A small image classifier, trained from scratch: arch repvgg.
Rows from block 14, named by matrix and row number. Each number is 50 + 15 x the weight over its row's rms, rounded and kept within 0 to 99. All counts start at 0.
# c3: 3x3 conv (model.blocks.14.c3.weight, 256x256x3x3), inputs 160-175, a 3x3 kernel for each
c3.28:40 77 60 24 55 53 52 43 79 78 61 52 26 58 51 48 39 52 39 69 77 62 64 26 58 53 48 50 41 42 27 66 66 40 87 50 78 99 36 48 57 69 47 47 70 37 48 51 46 26 39 67 50 50 67 34 45 47 55 12 49 53 31 35 49 87 58 45 59 65 88 62 42 74 65 81 45 53 42 44 19 52 47 62 69 58 55 39 76 51 43 43 36 47 51 43 47 44 21 56 53 78 62 57 47 40 59 36 20 28 55 64 30 47 49 72 58 56 53 35 44 61 51 50 38 41 14 34 52 44 57 40 41 35 26 50 39 39 54 37 49 54 43 19
c3.29:28 50 58 50 63 67 50 28 44 67 45 36 87 57 62 35 63 37 38 51 68 41 66 63 33 37 49 26 49 36 52 50 49 13 39 75 51 72 67 49 30 36 47 61 63 04 59 31 56 55 23 59 44 64 43 35 47 52 51 60 67 38 35 42 66 60 71 48 59 38 52 65 52 50 50 46 57 61 52 72 77 71 54 67 57 57 60 41 46 53 55 65 61 56 46 45 56 39 34 51 43 75 77 52 64 44 54 40 67 36 70 69 57 55 42 35 41 34 45 51 39 51 69 55 50 50 52 39 56 35 51 46 66 72 63 32 50 40 45 58 37 42 44 60
c3.30:37 57 58 63 42 63 48 21 61 71 64 59 75 39 38 32 50 31 72 35 37 51 25 57 46 73 58 17 52 55 43 67 70 65 31 72 71 42 72 71 47 71 40 71 22 59 60 55 44 40 44 38 58 68 45 40 40 61 41 44 38 56 54 58 73 60 32 57 32 44 30 59 49 57 73 58 45 65 49 39 63 44 25 70 49 37 69 40 43 63 55 29 42 56 53 40 44 59 48 62 43 65 28 32 68 45 58 61 53 24 65 53 44 46 45 35 57 84 67 59 62 41 72 51 57 46 56 41 66 61 62 44 59 44 57 70 64 47 65 69 48 62 41 61
c3.31:57 49 45 53 65 56 30 38 67 68 24 44 77 55 34 48 68 53 59 36 20 71 27 35 39 37 65 23 56 47 55 57 69 92 49 30 52 45 51 39 50 49 71 64 66 42 25 53 53 53 65 61 48 49 72 49 32 30 50 44 51 76 57 51 28 74 39 43 49 47 58 59 65 57 47 53 40 27 60 60 45 73 50 25 52 66 40 72 53 58 61 54 67 52 56 54 75 77 49 48 51 69 73 69 40 28 55 61 41 23 60 40 83 51 53 44 57 45 25 46 48 58 50 24 35 44 61 56 68 27 62 39 40 51 51 38 45 52 61 69 68 59 27 41
c3.32:30 61 31 58 41 42 66 26 63 75 35 64 47 46 58 78 45 61 52 34 48 30 58 49 67 62 65 62 64 39 46 64 50 30 59 39 69 41 33 54 40 33 37 57 67 42 14 51 81 46 22 58 50 27 26 03 51 44 44 30 39 18 25 53 21 58 50 32 48 55 28 58 56 43 47 53 88 68 63 42 42 59 59 77 85 46 44 42 61 55 63 54 55 40 75 63 60 58 62 62 35 40 66 51 49 66 54 56 50 59 39 67 41 52 65 57 39 50 83 41 51 52 49 43 59 47 35 44 70 41 71 46 38 31 57 62 32 41 37 43 70 59 59 54
c3.33:64 44 60 40 53 63 81 70 49 43 42 21 66 59 52 43 13 56 69 40 64 62 47 35 14 55 55 62 33 45 49 48 65 67 50 43 58 45 51 61 53 52 66 48 37 39 54 19 61 54 46 53 65 53 34 36 43 42 64 85 45 58 51 11 34 53 28 45 58 32 26 74 39 33 36 44 43 35 34 53 61 30 49 55 28 51 45 49 76 36 41 51 69 57 47 54 64 75 74 49 35 40 70 58 74 69 54 33 48 71 51 76 63 57 70 52 21 53 54 78 51 48 68 40 47 27 66 55 76 68 69 40 87 54 23 55 39 44 48 45 67 33 63 43
c3.34:61 23 62 41 73 54 21 50 52 47 32 61 27 54 44 55 72 55 62 41 70 61 49 63 68 36 64 45 44 58 36 44 33 45 44 35 57 31 47 58 56 17 36 69 55 62 42 42 19 52 32 38 54 51 64 25 50 75 39 48 54 41 56 39 32 17 56 38 45 54 65 38 50 51 53 50 42 58 53 51 65 31 64 48 48 42 44 57 46 55 97 68 56 63 43 54 40 49 56 63 62 61 33 36 60 79 73 59 41 45 59 40 58 59 40 60 39 78 83 42 61 54 48 55 45 81 90 50 90 53 61 71 65 70 65 43 45 64 56 30 45 58 67 39
c3.35:57 54 68 67 41 62 39 59 52 49 44 57 46 51 25 42 89 26 45 31 59 33 49 48 58 35 37 27 71 44 55 59 77 47 50 63 52 34 57 42 49 69 39 45 85 63 29 05 63 56 26 60 50 48 41 00 46 52 34 66 73 63 61 76 55 45 60 45 50 40 59 85 63 44 41 42 49 47 59 77 52 54 39 32 44 49 60 60 56 39 69 83 45 72 77 47 76 55 44 47 68 32 72 74 45 46 59 37 62 31 49 59 50 23 72 36 05 63 31 53 49 59 46 42 22 29 09 42 65 40 66 58 38 62 56 55 83 40 45 64 45 47 33 51
c3.36:45 35 46 42 55 38 39 79 34 41 39 33 52 57 49 22 66 26 28 74 58 34 54 55 67 57 45 72 32 63 53 62 40 82 64 55 41 45 45 79 59 51 44 32 43 55 52 39 41 43 38 53 74 60 57 48 16 44 27 27 65 42 40 26 39 51 60 53 36 57 41 00 56 49 35 43 23 57 44 49 38 41 52 65 74 71 36 49 41 67 57 74 58 51 53 63 60 47 46 40 48 56 38 31 52 57 62 47 35 56 56 72 60 42 56 34 21 35 39 60 75 30 38 45 54 46 47 31 52 23 33 34 66 49 47 27 63 38 74 59 52 45 41 37
c3.37:65 57 41 77 27 51 42 32 24 44 59 45 66 76 62 52 31 47 43 72 14 40 50 74 48 38 48 71 47 43 41 45 51 41 61 68 43 36 40 60 30 71 39 68 84 42 31 28 35 56 19 51 59 47 61 38 46 46 75 65 34 29 75 12 23 49 59 36 40 58 53 66 35 38 86 47 48 60 55 64 64 58 61 65 18 44 54 55 61 61 41 68 40 62 46 63 45 38 42 67 52 36 73 70 56 46 50 55 65 64 39 31 46 64 42 65 56 65 77 16 28 66 41 51 71 36 62 45 45 60 79 20 51 64 49 59 68 46 43 39 38 48 51 70
c3.38:43 31 42 56 58 62 51 55 42 58 20 54 17 29 29 43 72 53 59 47 44 63 47 12 21 61 79 54 32 36 59 42 59 49 66 43 53 59 36 40 35 48 44 41 77 40 39 46 58 43 58 37 55 42 14 66 63 28 62 29 54 74 23 56 53 69 76 51 56 72 60 34 33 59 47 53 60 44 54 86 44 54 52 45 65 37 53 63 52 35 40 51 65 50 34 42 56 53 47 67 54 40 36 52 68 51 29 58 54 56 45 41 55 54 42 62 58 25 51 29 76 34 57 47 30 66 47 46 43 60 41 42 40 76 60 55 71 48 50 46 67 29 64 41
c3.39:46 61 51 69 66 90 53 51 78 69 36 67 74 65 50 47 40 58 44 39 24 40 67 55 64 74 62 40 45 33 49 50 52 35 54 39 16 23 44 35 30 41 59 30 44 64 51 60 62 50 48 88 54 54 39 54 62 48 52 46 33 25 18 42 76 88 53 59 33 44 72 28 51 70 69 24 35 15 39 42 65 41 57 41 61 47 64 51 75 58 73 74 33 62 56 59 45 41 49 51 57 57 73 54 63 19 41 40 36 63 45 60 60 62 56 59 54 40 62 49 45 53 57 20 75 51 58 66 66 75 55 49 39 61 45 42 53 48 43 56 43 30 46 44
c3.40:57 67 54 65 58 39 49 51 50 26 35 22 51 52 60 60 46 30 50 66 30 55 43 58 37 56 68 42 43 38 53 46 54 34 42 08 68 30 47 48 65 51 56 77 54 40 43 66 49 51 57 46 67 51 55 65 57 75 42 43 54 52 62 42 30 22 52 63 42 50 46 41 48 74 61 39 52 60 68 71 71 31 40 66 47 84 72 62 76 62 64 52 41 68 61 74 45 60 32 58 24 36 40 37 57 16 36 21 70 42 95 56 55 53 64 68 31 26 40 39 46 49 55 50 51 71 70 59 53 54 46 74 32 64 60 40 62 45 60 60 61 55 48 29
c3.41:28 40 83 52 54 46 45 67 33 62 40 52 38 63 48 48 56 57 60 31 64 64 60 38 44 51 82 40 40 41 45 40 25 58 57 75 55 61 49 56 77 44 70 73 50 52 34 82 56 51 78 58 53 65 35 40 50 68 46 51 37 47 62 64 47 57 42 64 71 49 33 67 39 37 44 64 52 74 47 76 55 50 69 59 47 52 72 73 42 63 45 70 61 57 54 56 75 41 53 48 11 43 51 19 55 40 65 68 42 41 68 67 36 37 71 74 32 60 59 55 38 24 50 49 68 43 57 41 48 48 38 42 53 48 34 41 35 54 36 47 43 49 29 30
c3.42:49 39 54 29 50 38 59 43 32 22 56 64 40 16 60 68 78 50 52 66 73 37 60 45 73 43 44 76 57 63 43 54 71 50 70 67 48 37 43 48 59 31 23 49 55 69 28 46 68 56 45 54 44 58 41 44 45 20 49 62 56 57 40 66 36 15 49 69 47 60 50 33 67 58 40 39 21 37 46 54 61 67 58 49 76 48 31 25 56 45 43 48 54 67 59 23 73 86 78 42 56 48 54 29 67 92 57 65 39 39 49 53 45 62 38 53 61 14 42 36 41 32 53 81 58 57 64 42 53 26 66 49 69 51 32 43 25 63 53 47 71 43 34 24
c3.43:58 46 43 39 58 45 77 31 60 27 50 58 30 51 43 49 59 27 26 67 42 51 60 36 59 41 57 53 49 22 23 43 79 44 41 55 60 74 40 47 40 38 59 38 25 59 37 40 50 30 30 61 36 82 21 40 67 48 49 43 40 78 48 53 73 78 65 39 59 16 65 51 43 40 68 49 53 49 45 61 66 43 40 25 41 57 32 42 61 51 40 52 39 54 68 75 74 68 44 65 22 54 88 67 54 25 44 37 30 34 57 45 37 71 52 53 57 28 61 66 26 60 39 27 72 31 22 47 56 37 44 49 21 38 23 35 65 93 51 45 56 50 87 23
c3.44:62 53 31 64 60 71 82 75 63 18 51 44 39 33 48 52 40 49 64 39 24 70 65 54 78 56 32 32 48 42 80 53 15 44 58 72 55 28 63 62 45 67 43 26 42 44 57 56 35 29 56 42 55 47 59 43 48 72 42 49 63 59 33 53 54 32 57 47 41 65 81 34 58 86 71 37 56 47 64 44 31 68 51 53 38 49 47 29 35 54 16 45 33 61 44 40 47 50 65 65 66 68 63 44 48 68 18 52 68 80 52 60 59 58 32 30 41 80 76 68 56 63 17 50 49 51 59 56 59 54 26 50 61 64 73 72 36 69 40 61 64 47 49 55
c3.45:61 58 38 66 67 64 70 43 34 62 24 99 57 52 61 49 59 42 44 35 58 42 42 23 57 47 48 60 70 61 71 62 62 60 48 43 47 63 55 23 45 44 50 51 49 62 43 49 35 31 34 72 45 66 35 57 58 56 45 69 44 66 57 58 46 50 79 44 40 34 22 46 49 35 23 75 82 60 19 69 41 52 64 39 67 56 15 29 35 36 60 54 64 59 59 35 30 34 37 50 39 26 38 55 41 36 52 58 41 58 35 48 50 36 54 40 00 60 48 62 69 68 20 52 40 56 72 54 47 45 54 35 21 41 31 50 46 72 47 68 64 41 47 72
c3.46:44 34 56 59 40 40 56 48 42 45 53 77 53 56 41 84 31 43 70 47 34 67 49 47 49 76 66 60 23 61 39 32 52 56 34 36 68 65 70 43 62 43 63 55 57 26 50 62 33 39 64 74 22 30 43 73 57 48 51 46 42 42 55 59 17 54 56 45 69 62 31 67 17 22 44 43 52 46 56 47 50 39 46 47 28 59 38 24 62 46 70 56 71 37 36 51 57 49 54 48 79 46 58 39 79 44 87 61 36 53 77 55 54 60 47 65 65 68 76 42 65 22 25 76 66 34 58 54 46 64 44 40 66 82 45 67 40 51 55 54 28 64 34 32
c3.47:63 43 73 54 49 51 44 29 49 26 28 47 30 44 51 54 44 81 26 63 55 35 53 44 37 46 53 42 48 48 57 47 45 89 49 55 23 22 82 49 68 41 40 33 60 43 35 26 70 68 43 77 60 61 61 38 54 17 55 73 58 67 18 62 64 58 27 54 34 53 60 35 58 57 56 25 29 37 19 69 56 26 41 34 60 41 73 63 74 68 41 23 68 35 52 52 67 60 58 60 45 60 47 61 55 63 66 60 37 47 41 55 47 36 48 52 36 67 81 53 61 29 53 21 63 46 08 48 66 43 64 49 45 48 61 51 58 54 55 57 52 57 75 27
c3.48:41 44 52 43 53 78 41 82 59 61 48 40 52 34 48 40 48 39 84 46 45 21 51 38 41 62 80 43 33 62 45 32 71 69 70 52 99 50 62 28 53 54 53 41 15 39 59 50 26 42 44 78 94 43 87 61 42 40 51 44 18 30 36 33 33 75 59 54 63 38 36 44 51 65 63 35 32 26 50 44 62 68 46 43 72 56 52 80 56 38 57 48 25 36 62 34 50 60 55 66 66 71 46 55 64 52 62 60 66 59 40 53 53 60 41 57 48 60 69 65 52 69 62 29 81 59 42 46 54 35 58 59 40 64 50 27 32 39 61 38 29 51 41 74
c3.49:58 56 26 37 30 47 27 69 66 28 46 51 53 41 50 46 52 28 47 49 54 63 46 72 53 67 56 58 66 17 52 31 43 38 67 46 32 44 37 52 39 36 40 62 38 58 62 60 39 39 70 28 51 15 56 43 38 43 24 60 28 30 63 31 41 62 20 57 22 25 60 61 49 58 31 33 58 62 36 63 51 41 59 40 39 65 51 31 67 15 47 53 46 56 52 45 20 64 25 47 59 20 57 49 69 27 30 28 75 41 59 51 57 54 33 42 58 62 56 57 33 49 76 41 32 18 35 42 32 36 29 32 72 48 61 53 49 38 70 30 65 54 41 86
c3.50:43 41 47 26 66 40 48 88 51 34 55 32 49 52 82 76 51 61 36 59 80 58 46 48 36 67 35 60 42 45 59 65 63 43 60 77 42 53 46 51 55 48 57 41 62 41 45 47 54 33 25 27 27 34 19 52 59 43 72 56 34 68 33 47 33 99 76 22 52 34 44 62 47 37 43 37 34 33 31 46 31 49 57 59 31 24 37 15 40 45 69 68 84 45 62 51 32 66 32 46 43 08 61 56 45 46 61 53 44 57 49 46 58 55 68 43 77 49 48 50 68 67 35 57 48 64 68 47 47 47 39 36 29 40 52 49 63 21 48 60 67 67 70 56
c3.51:39 49 48 70 56 50 53 62 22 44 51 52 70 68 54 44 49 42 13 32 41 47 49 25 20 39 59 37 47 56 44 45 20 54 65 53 44 47 70 69 42 32 68 58 60 48 68 67 36 38 62 34 61 64 50 56 79 37 43 44 39 39 41 26 51 88 42 74 58 38 37 43 49 75 81 70 52 60 79 74 73 33 37 41 35 42 28 52 28 40 37 67 44 61 59 25 40 73 38 47 37 49 62 48 59 35 37 41 62 71 64 35 43 66 46 57 47 71 66 43 44 54 37 37 58 80 80 47 69 33 48 71 46 50 49 51 67 61 71 66 77 51 38 76
c3.52:42 70 44 70 38 45 41 73 85 53 66 47 42 46 57 53 43 65 58 17 29 44 37 70 50 42 31 35 28 12 42 47 53 62 62 75 72 38 55 48 44 71 32 33 66 32 55 36 58 44 38 57 36 44 68 54 42 40 43 41 43 61 63 58 69 57 45 50 50 53 52 67 61 29 39 53 51 41 72 50 42 22 43 40 56 44 36 53 32 38 43 54 67 51 78 79 31 54 59 54 64 39 52 47 53 53 33 42 36 23 85 25 47 18 46 19 37 56 41 44 52 52 41 39 58 52 41 54 31 40 45 57 42 45 51 63 36 27 40 62 73 48 34 63
c3.53:67 57 58 68 43 46 41 62 75 47 61 48 64 40 51 70 47 59 94 46 44 54 49 40 33 29 55 28 47 50 21 46 41 61 42 29 34 50 51 71 71 46 24 55 67 69 45 35 53 24 65 47 31 21 52 48 45 42 61 46 49 38 54 44 36 87 57 82 85 51 59 34 75 51 57 63 29 41 44 37 39 59 58 44 44 61 62 38 33 78 54 57 52 50 49 50 25 25 34 43 50 54 30 54 43 58 59 36 46 48 57 51 40 34 46 37 68 82 53 44 30 52 39 26 43 51 39 50 64 46 62 53 66 63 44 43 48 60 29 39 49 45 46 34
c3.54:48 61 35 42 50 42 38 64 64 68 45 50 47 48 58 65 78 50 71 65 62 38 68 66 41 55 51 42 46 50 56 49 47 50 60 18 21 56 86 67 70 53 35 54 66 36 48 61 48 62 57 26 54 32 73 38 38 57 51 50 52 65 40 30 47 65 51 24 14 42 42 24 41 28 36 19 49 56 56 32 56 33 49 38 43 53 68 40 60 87 43 44 39 60 50 24 49 51 38 57 52 54 43 39 38 38 31 44 52 39 22 55 36 53 44 59 52 39 52 24 53 61 41 62 68 52 38 31 27 25 55 35 39 55 69 47 64 83 56 67 37 50 59 60
c3.55:19 48 37 75 60 56 54 75 34 65 23 18 33 25 47 36 59 26 57 59 75 39 22 41 58 67 14 49 55 54 47 48 59 76 53 99 41 43 67 42 49 57 38 53 41 11 20 43 45 49 63 67 45 81 36 23 54 23 59 52 50 73 36 76 70 47 62 71 53 64 47 48 20 48 46 46 54 59 47 65 89 38 49 22 47 57 54 50 38 67 35 70 74 57 72 71 49 58 36 67 41 67 53 48 57 60 26 40 32 38 49 44 52 51 31 74 52 18 63 31 36 45 55 54 44 56 42 55 54 61 34 59 80 60 73 22 64 26 37 43 51 77 49 51
c3.56:74 50 69 56 32 47 58 39 45 67 60 57 24 49 54 61 58 65 40 34 50 96 63 68 48 48 58 63 59 64 72 34 79 47 72 26 44 32 87 83 80 60 65 75 50 48 53 48 69 35 25 52 54 50 44 38 40 54 20 38 73 13 78 68 38 36 85 50 67 63 44 47 56 55 25 64 58 71 73 33 45 24 46 66 66 50 73 57 50 64 50 35 52 54 39 54 55 60 48 50 61 53 52 40 30 43 44 31 58 58 48 33 17 42 40 44 46 53 41 46 49 20 51 35 52 82 69 56 28 68 59 72 52 66 67 48 56 50 70 42 47 62 61 55
c3.57:27 46 31 46 48 46 54 69 52 78 63 32 58 53 35 56 33 24 65 50 27 58 51 30 64 71 45 19 51 44 75 29 31 69 40 34 44 48 72 46 50 52 41 52 45 37 58 32 52 32 42 51 63 46 41 69 56 43 62 38 44 35 32 48 63 58 52 46 44 30 57 47 61 74 50 67 52 48 18 43 55 49 52 64 68 48 58 40 51 53 51 43 55 71 23 27 54 47 51 59 39 36 60 58 61 54 56 34 60 52 28 52 62 52 23 69 61 40 51 17 31 53 52 23 45 65 50 72 24 45 68 46 37 51 47 44 28 49 68 44 35 41 65 72
c3.58:35 47 54 36 51 44 59 54 50 57 38 80 65 55 49 29 56 69 61 53 47 39 76 22 64 24 33 27 66 36 30 31 47 58 71 15 51 48 48 63 40 61 41 52 57 51 30 61 58 62 25 49 41 44 36 40 68 51 46 67 57 47 42 30 41 34 49 46 49 50 53 22 35 51 26 51 34 31 56 44 53 37 72 42 38 40 56 39 59 48 49 30 52 60 55 47 60 58 84 36 32 53 69 17 56 65 59 33 58 33 35 41 59 50 58 29 44 41 39 55 67 66 62 33 40 50 37 54 46 45 62 39 38 50 33 35 29 24 60 40 32 57 63 52
c3.59:54 67 39 43 63 65 46 64 24 52 65 65 55 58 57 25 73 54 18 59 49 44 34 66 36 17 29 51 55 47 40 56 61 63 63 37 38 43 34 32 87 57 43 36 64 21 20 25 46 52 36 63 78 82 70 49 31 63 56 33 55 32 64 73 82 60 28 57 26 23 42 66 42 43 45 66 81 68 54 58 72 54 71 53 64 52 24 47 43 44 42 53 62 53 61 35 52 54 27 49 60 70 22 70 54 48 52 57 47 39 54 59 48 55 68 53 73 61 53 55 47 58 65 51 36 49 51 71 60 56 52 47 51 58 77 55 48 46 36 45 39 51 82 46
c3.60:38 34 43 35 55 52 36 61 51 26 42 59 60 51 45 49 55 47 46 32 60 23 42 65 48 30 54 69 44 31 68 46 30 57 75 64 42 99 51 32 30 36 58 65 76 35 52 61 74 23 42 23 74 45 67 76 83 46 53 34 52 44 44 48 58 40 40 44 43 40 21 30 53 62 38 59 34 42 57 69 49 17 25 39 52 58 40 57 39 54 38 37 38 30 45 36 41 27 28 37 77 64 66 51 44 55 31 67 43 64 66 32 50 42 48 49 61 79 35 53 58 36 58 79 79 47 43 35 46 41 62 48 22 41 19 24 40 67 43 69 65 62 32 37
c3.61:53 67 46 54 53 71 66 66 72 60 79 51 23 53 49 32 69 61 42 41 68 21 67 71 57 45 58 34 26 71 87 41 43 55 56 66 41 53 64 55 81 41 26 46 41 57 55 43 24 33 25 65 50 68 71 32 32 67 38 46 55 51 35 58 83 71 42 61 16 46 39 52 66 75 41 63 44 53 71 66 67 39 72 56 23 43 32 72 53 56 64 36 54 49 50 50 64 67 50 44 34 44 63 40 88 38 55 54 00 37 33 46 73 25 27 61 69 50 78 65 44 37 72 44 57 30 26 15 39 48 54 50 20 39 66 67 55 19 32 52 48 52 49 39
c3.62:58 62 42 53 28 24 46 60 26 34 43 49 24 82 38 59 70 58 41 42 42 42 57 48 36 29 36 49 44 64 53 34 26 52 59 42 79 59 44 84 53 58 30 55 39 44 61 16 36 43 26 41 56 27 66 45 78 45 56 47 36 29 32 42 70 49 63 33 63 48 45 56 41 72 44 36 49 37 57 39 14 61 64 61 41 28 46 59 83 38 32 53 40 24 35 51 54 54 64 65 53 65 47 42 60 78 37 52 69 46 92 67 40 51 43 39 56 50 51 79 40 65 57 44 17 79 52 45 42 42 71 36 52 43 36 48 64 15 30 62 71 47 48 12
c3.63:61 34 58 52 43 65 66 69 55 40 34 45 51 51 33 54 42 38 72 47 35 33 67 32 69 56 10 49 68 70 55 50 56 79 60 57 45 66 36 54 35 36 45 67 36 36 42 55 28 17 46 43 62 43 62 38 72 43 49 52 32 36 35 50 16 63 61 37 47 39 50 36 54 49 71 32 55 74 68 58 80 53 40 22 35 84 24 30 58 59 30 42 62 42 37 58 49 39 49 30 64 57 30 51 61 47 23 59 41 29 37 64 62 40 48 60 58 72 38 60 55 48 80 33 39 53 44 56 35 50 55 59 35 53 61 47 31 60 58 42 72 54 36 41
c3.64:34 27 52 42 55 55 40 22 61 57 49 56 65 46 43 65 70 52 50 45 45 64 63 31 28 47 59 48 50 62 54 30 24 00 57 33 52 48 34 53 59 32 62 67 52 56 31 50 65 28 63 47 47 45 47 75 36 62 57 53 49 68 44 46 47 21 66 59 53 53 64 45 64 84 80 39 53 29 51 42 37 72 56 36 49 61 20 53 72 19 50 35 40 56 43 57 45 62 52 32 78 62 31 43 66 34 74 54 70 33 16 23 60 30 34 23 30 67 66 64 49 38 47 30 44 64 54 87 78 68 66 53 46 37 56 50 48 58 43 49 38 57 34 54
c3.65:77 41 68 33 32 67 43 42 39 52 36 50 56 65 42 63 58 53 40 60 60 65 30 36 36 51 33 26 50 36 31 50 45 62 36 85 46 40 35 57 63 25 20 51 41 43 40 31 24 31 37 59 24 37 02 35 60 34 61 38 51 26 44 38 61 58 51 54 26 45 47 42 59 60 69 40 40 35 37 48 57 54 33 38 45 32 49 83 35 34 60 55 35 43 55 58 47 60 57 76 65 56 48 53 41 62 41 45 41 53 65 41 58 23 66 34 25 24 64 40 38 31 40 49 60 39 62 67 49 14 48 53 77 67 56 32 45 46 31 51 69 44 64 31
c3.66:58 24 53 67 57 50 60 48 52 46 76 64 46 68 70 36 70 33 40 55 25 14 66 39 29 35 74 33 53 37 52 46 26 27 55 87 61 35 60 72 31 40 29 30 60 33 49 43 34 52 68 53 83 22 72 57 58 62 66 56 62 53 61 39 56 52 43 50 57 19 28 45 72 18 21 43 47 33 41 08 16 52 73 61 44 65 58 69 57 55 24 41 50 57 40 48 50 42 32 46 29 65 35 31 31 39 11 46 55 51 64 94 42 44 54 54 59 56 41 59 57 76 33 63 32 40 27 46 62 67 42 16 24 55 32 45 47 37 35 43 66 53 56 52
c3.67:33 39 62 52 47 50 52 28 45 50 31 61 63 51 25 75 67 73 68 65 91 15 52 46 68 38 20 45 09 57 21 42 52 43 39 57 68 62 52 42 63 38 43 28 47 60 59 58 42 45 52 66 53 46 33 58 84 45 27 83 21 41 60 50 55 61 65 51 53 53 55 76 51 65 45 56 41 24 65 53 37 57 67 44 66 29 36 51 51 46 67 57 38 70 68 20 59 44 26 34 59 64 39 67 86 59 57 67 67 58 36 69 54 67 72 72 33 47 66 22 79 56 52 57 54 55 43 71 59 62 53 50 47 52 56 60 54 28 31 70 51 72 54 68
c3.68:34 48 74 50 39 70 36 56 48 28 64 69 33 48 27 21 46 44 37 51 71 51 29 71 55 81 53 71 41 40 41 41 68 45 41 53 67 69 57 67 25 57 43 59 44 05 45 22 36 27 19 58 46 82 43 70 31 26 56 26 40 77 26 46 35 53 49 48 29 83 63 32 55 53 38 47 50 28 35 53 26 24 46 50 63 42 70 77 39 24 56 24 52 42 65 49 52 51 70 37 43 56 37 62 60 19 31 46 85 51 63 57 47 72 52 40 47 56 70 53 55 32 18 41 51 45 65 51 92 58 40 21 68 79 28 47 65 47 68 60 53 51 44 44
c3.69:06 46 60 27 51 54 70 52 52 35 18 66 22 29 58 76 25 61 71 65 48 37 48 51 38 61 63 56 37 51 58 37 69 45 44 52 57 79 70 42 46 48 51 76 57 44 69 51 71 55 61 99 32 50 35 40 34 58 57 52 56 54 54 50 65 59 72 51 53 54 48 49 53 34 37 27 36 59 40 49 76 38 39 47 63 62 38 45 25 39 53 59 55 53 56 39 25 48 53 54 57 57 65 30 63 40 34 55 74 43 59 67 68 53 34 59 46 42 13 86 63 65 44 32 60 70 58 43 42 49 74 51 32 70 53 34 39 41 71 24 67 58 62 51
c3.70:49 53 49 32 48 48 48 39 60 46 47 53 79 50 40 63 29 65 33 28 56 46 53 69 26 49 60 66 56 41 53 46 54 40 53 76 60 48 46 20 38 55 54 55 45 40 60 54 51 56 47 62 19 68 32 29 57 62 59 60 57 48 35 47 45 56 58 57 33 40 37 55 35 41 58 56 45 48 48 46 30 50 57 47 51 44 49 30 23 54 28 70 61 76 48 38 69 74 45 38 38 44 37 62 53 30 78 61 95 79 65 29 37 51 70 63 50 53 51 88 30 46 32 44 22 27 35 59 73 45 65 66 45 49 44 43 72 78 71 54 55 66 40 29
c3.71:51 40 64 63 39 57 37 58 47 13 70 30 58 41 61 48 37 70 60 46 32 37 48 65 39 50 33 67 51 60 31 38 60 24 34 61 60 27 43 36 48 54 60 57 52 57 68 66 60 33 66 51 47 58 50 56 48 41 48 23 47 32 55 65 46 57 53 56 44 45 51 67 63 42 62 74 55 59 57 62 32 55 40 65 51 38 50 48 54 56 29 47 36 29 55 46 36 59 45 69 70 55 45 38 77 35 45 33 57 50 79 64 34 50 52 51 42 57 75 50 64 67 51 67 43 60 54 71 13 62 28 50 48 31 61 45 55 31 70 53 68 33 42 58
c3.72:30 36 38 57 49 40 38 18 47 79 36 34 51 47 64 76 58 48 35 14 61 42 51 64 85 15 66 00 40 15 52 38 48 62 53 51 39 63 63 45 71 67 59 47 44 54 49 37 44 35 39 44 26 53 35 46 11 69 63 28 72 26 28 55 29 74 60 68 59 67 86 47 48 55 65 55 58 60 40 60 57 38 65 27 54 21 55 36 45 58 63 58 37 38 72 48 60 69 42 50 75 28 45 27 36 80 49 54 35 54 58 54 53 49 39 43 66 55 56 48 55 45 40 43 37 45 95 68 51 44 57 49 30 32 38 49 32 44 53 51 40 50 56 56
c3.73:20 58 54 69 68 43 46 70 47 80 69 65 58 62 55 21 44 36 31 35 51 38 62 62 28 88 60 57 53 32 75 37 40 59 32 39 31 47 51 47 38 32 85 56 57 55 53 41 70 40 26 51 47 32 43 69 48 84 53 72 68 43 63 33 16 49 23 34 49 41 56 60 55 64 45 41 39 60 52 37 81 62 74 47 59 53 40 20 52 52 49 66 68 51 59 47 31 69 42 45 58 45 48 63 69 39 51 53 38 50 52 44 56 42 74 47 75 04 49 63 69 83 46 54 51 24 61 56 60 52 57 54 41 40 58 44 69 58 46 50 61 35 40 28
c3.74:71 60 51 58 40 38 60 40 61 40 66 48 41 45 57 20 49 60 62 42 42 38 39 38 44 33 25 39 75 31 34 49 62 62 34 57 73 50 26 28 41 20 63 21 58 42 26 00 70 72 56 56 70 62 34 32 44 49 36 43 37 36 56 28 46 49 45 70 43 36 71 43 38 46 67 57 26 60 39 23 22 51 65 33 22 60 62 29 49 50 45 60 49 35 68 49 49 65 64 50 36 27 52 62 35 28 44 49 74 59 54 50 39 67 43 71 42 51 65 69 60 47 52 46 48 54 51 50 53 58 25 46 39 56 51 72 61 43 57 52 34 46 54 33
c3.75:30 61 41 22 38 59 36 49 43 39 32 47 54 39 62 58 43 62 67 49 33 30 69 46 36 51 37 24 37 25 36 44 35 58 36 28 42 62 22 73 37 64 67 63 57 57 57 30 60 27 76 53 65 37 55 41 44 17 52 63 51 79 41 40 57 50 54 38 28 46 44 54 46 58 52 20 62 62 53 57 32 22 45 52 70 47 33 69 82 58 54 34 58 45 45 76 41 81 70 66 31 73 36 52 40 35 64 56 32 52 52 72 34 67 37 73 46 85 51 16 72 44 52 29 42 12 48 72 42 58 55 63 54 25 36 33 45 54 48 53 63 71 47 67
c3.76:47 61 53 56 41 40 52 36 54 50 47 48 68 46 65 44 48 41 59 23 29 25 75 55 30 28 83 39 57 40 52 42 60 59 53 47 62 63 67 58 56 43 62 58 65 30 57 78 34 88 65 47 41 50 43 43 53 43 42 37 31 46 37 56 13 61 66 49 23 49 65 37 45 37 52 41 38 34 37 36 30 57 66 56 72 58 77 55 37 34 39 35 27 48 45 48 52 50 59 61 54 52 59 48 66 61 46 44 26 73 51 70 15 54 54 48 52 46 17 36 40 52 81 63 64 45 32 46 50 75 54 77 70 53 46 33 46 35 89 52 70 43 45 43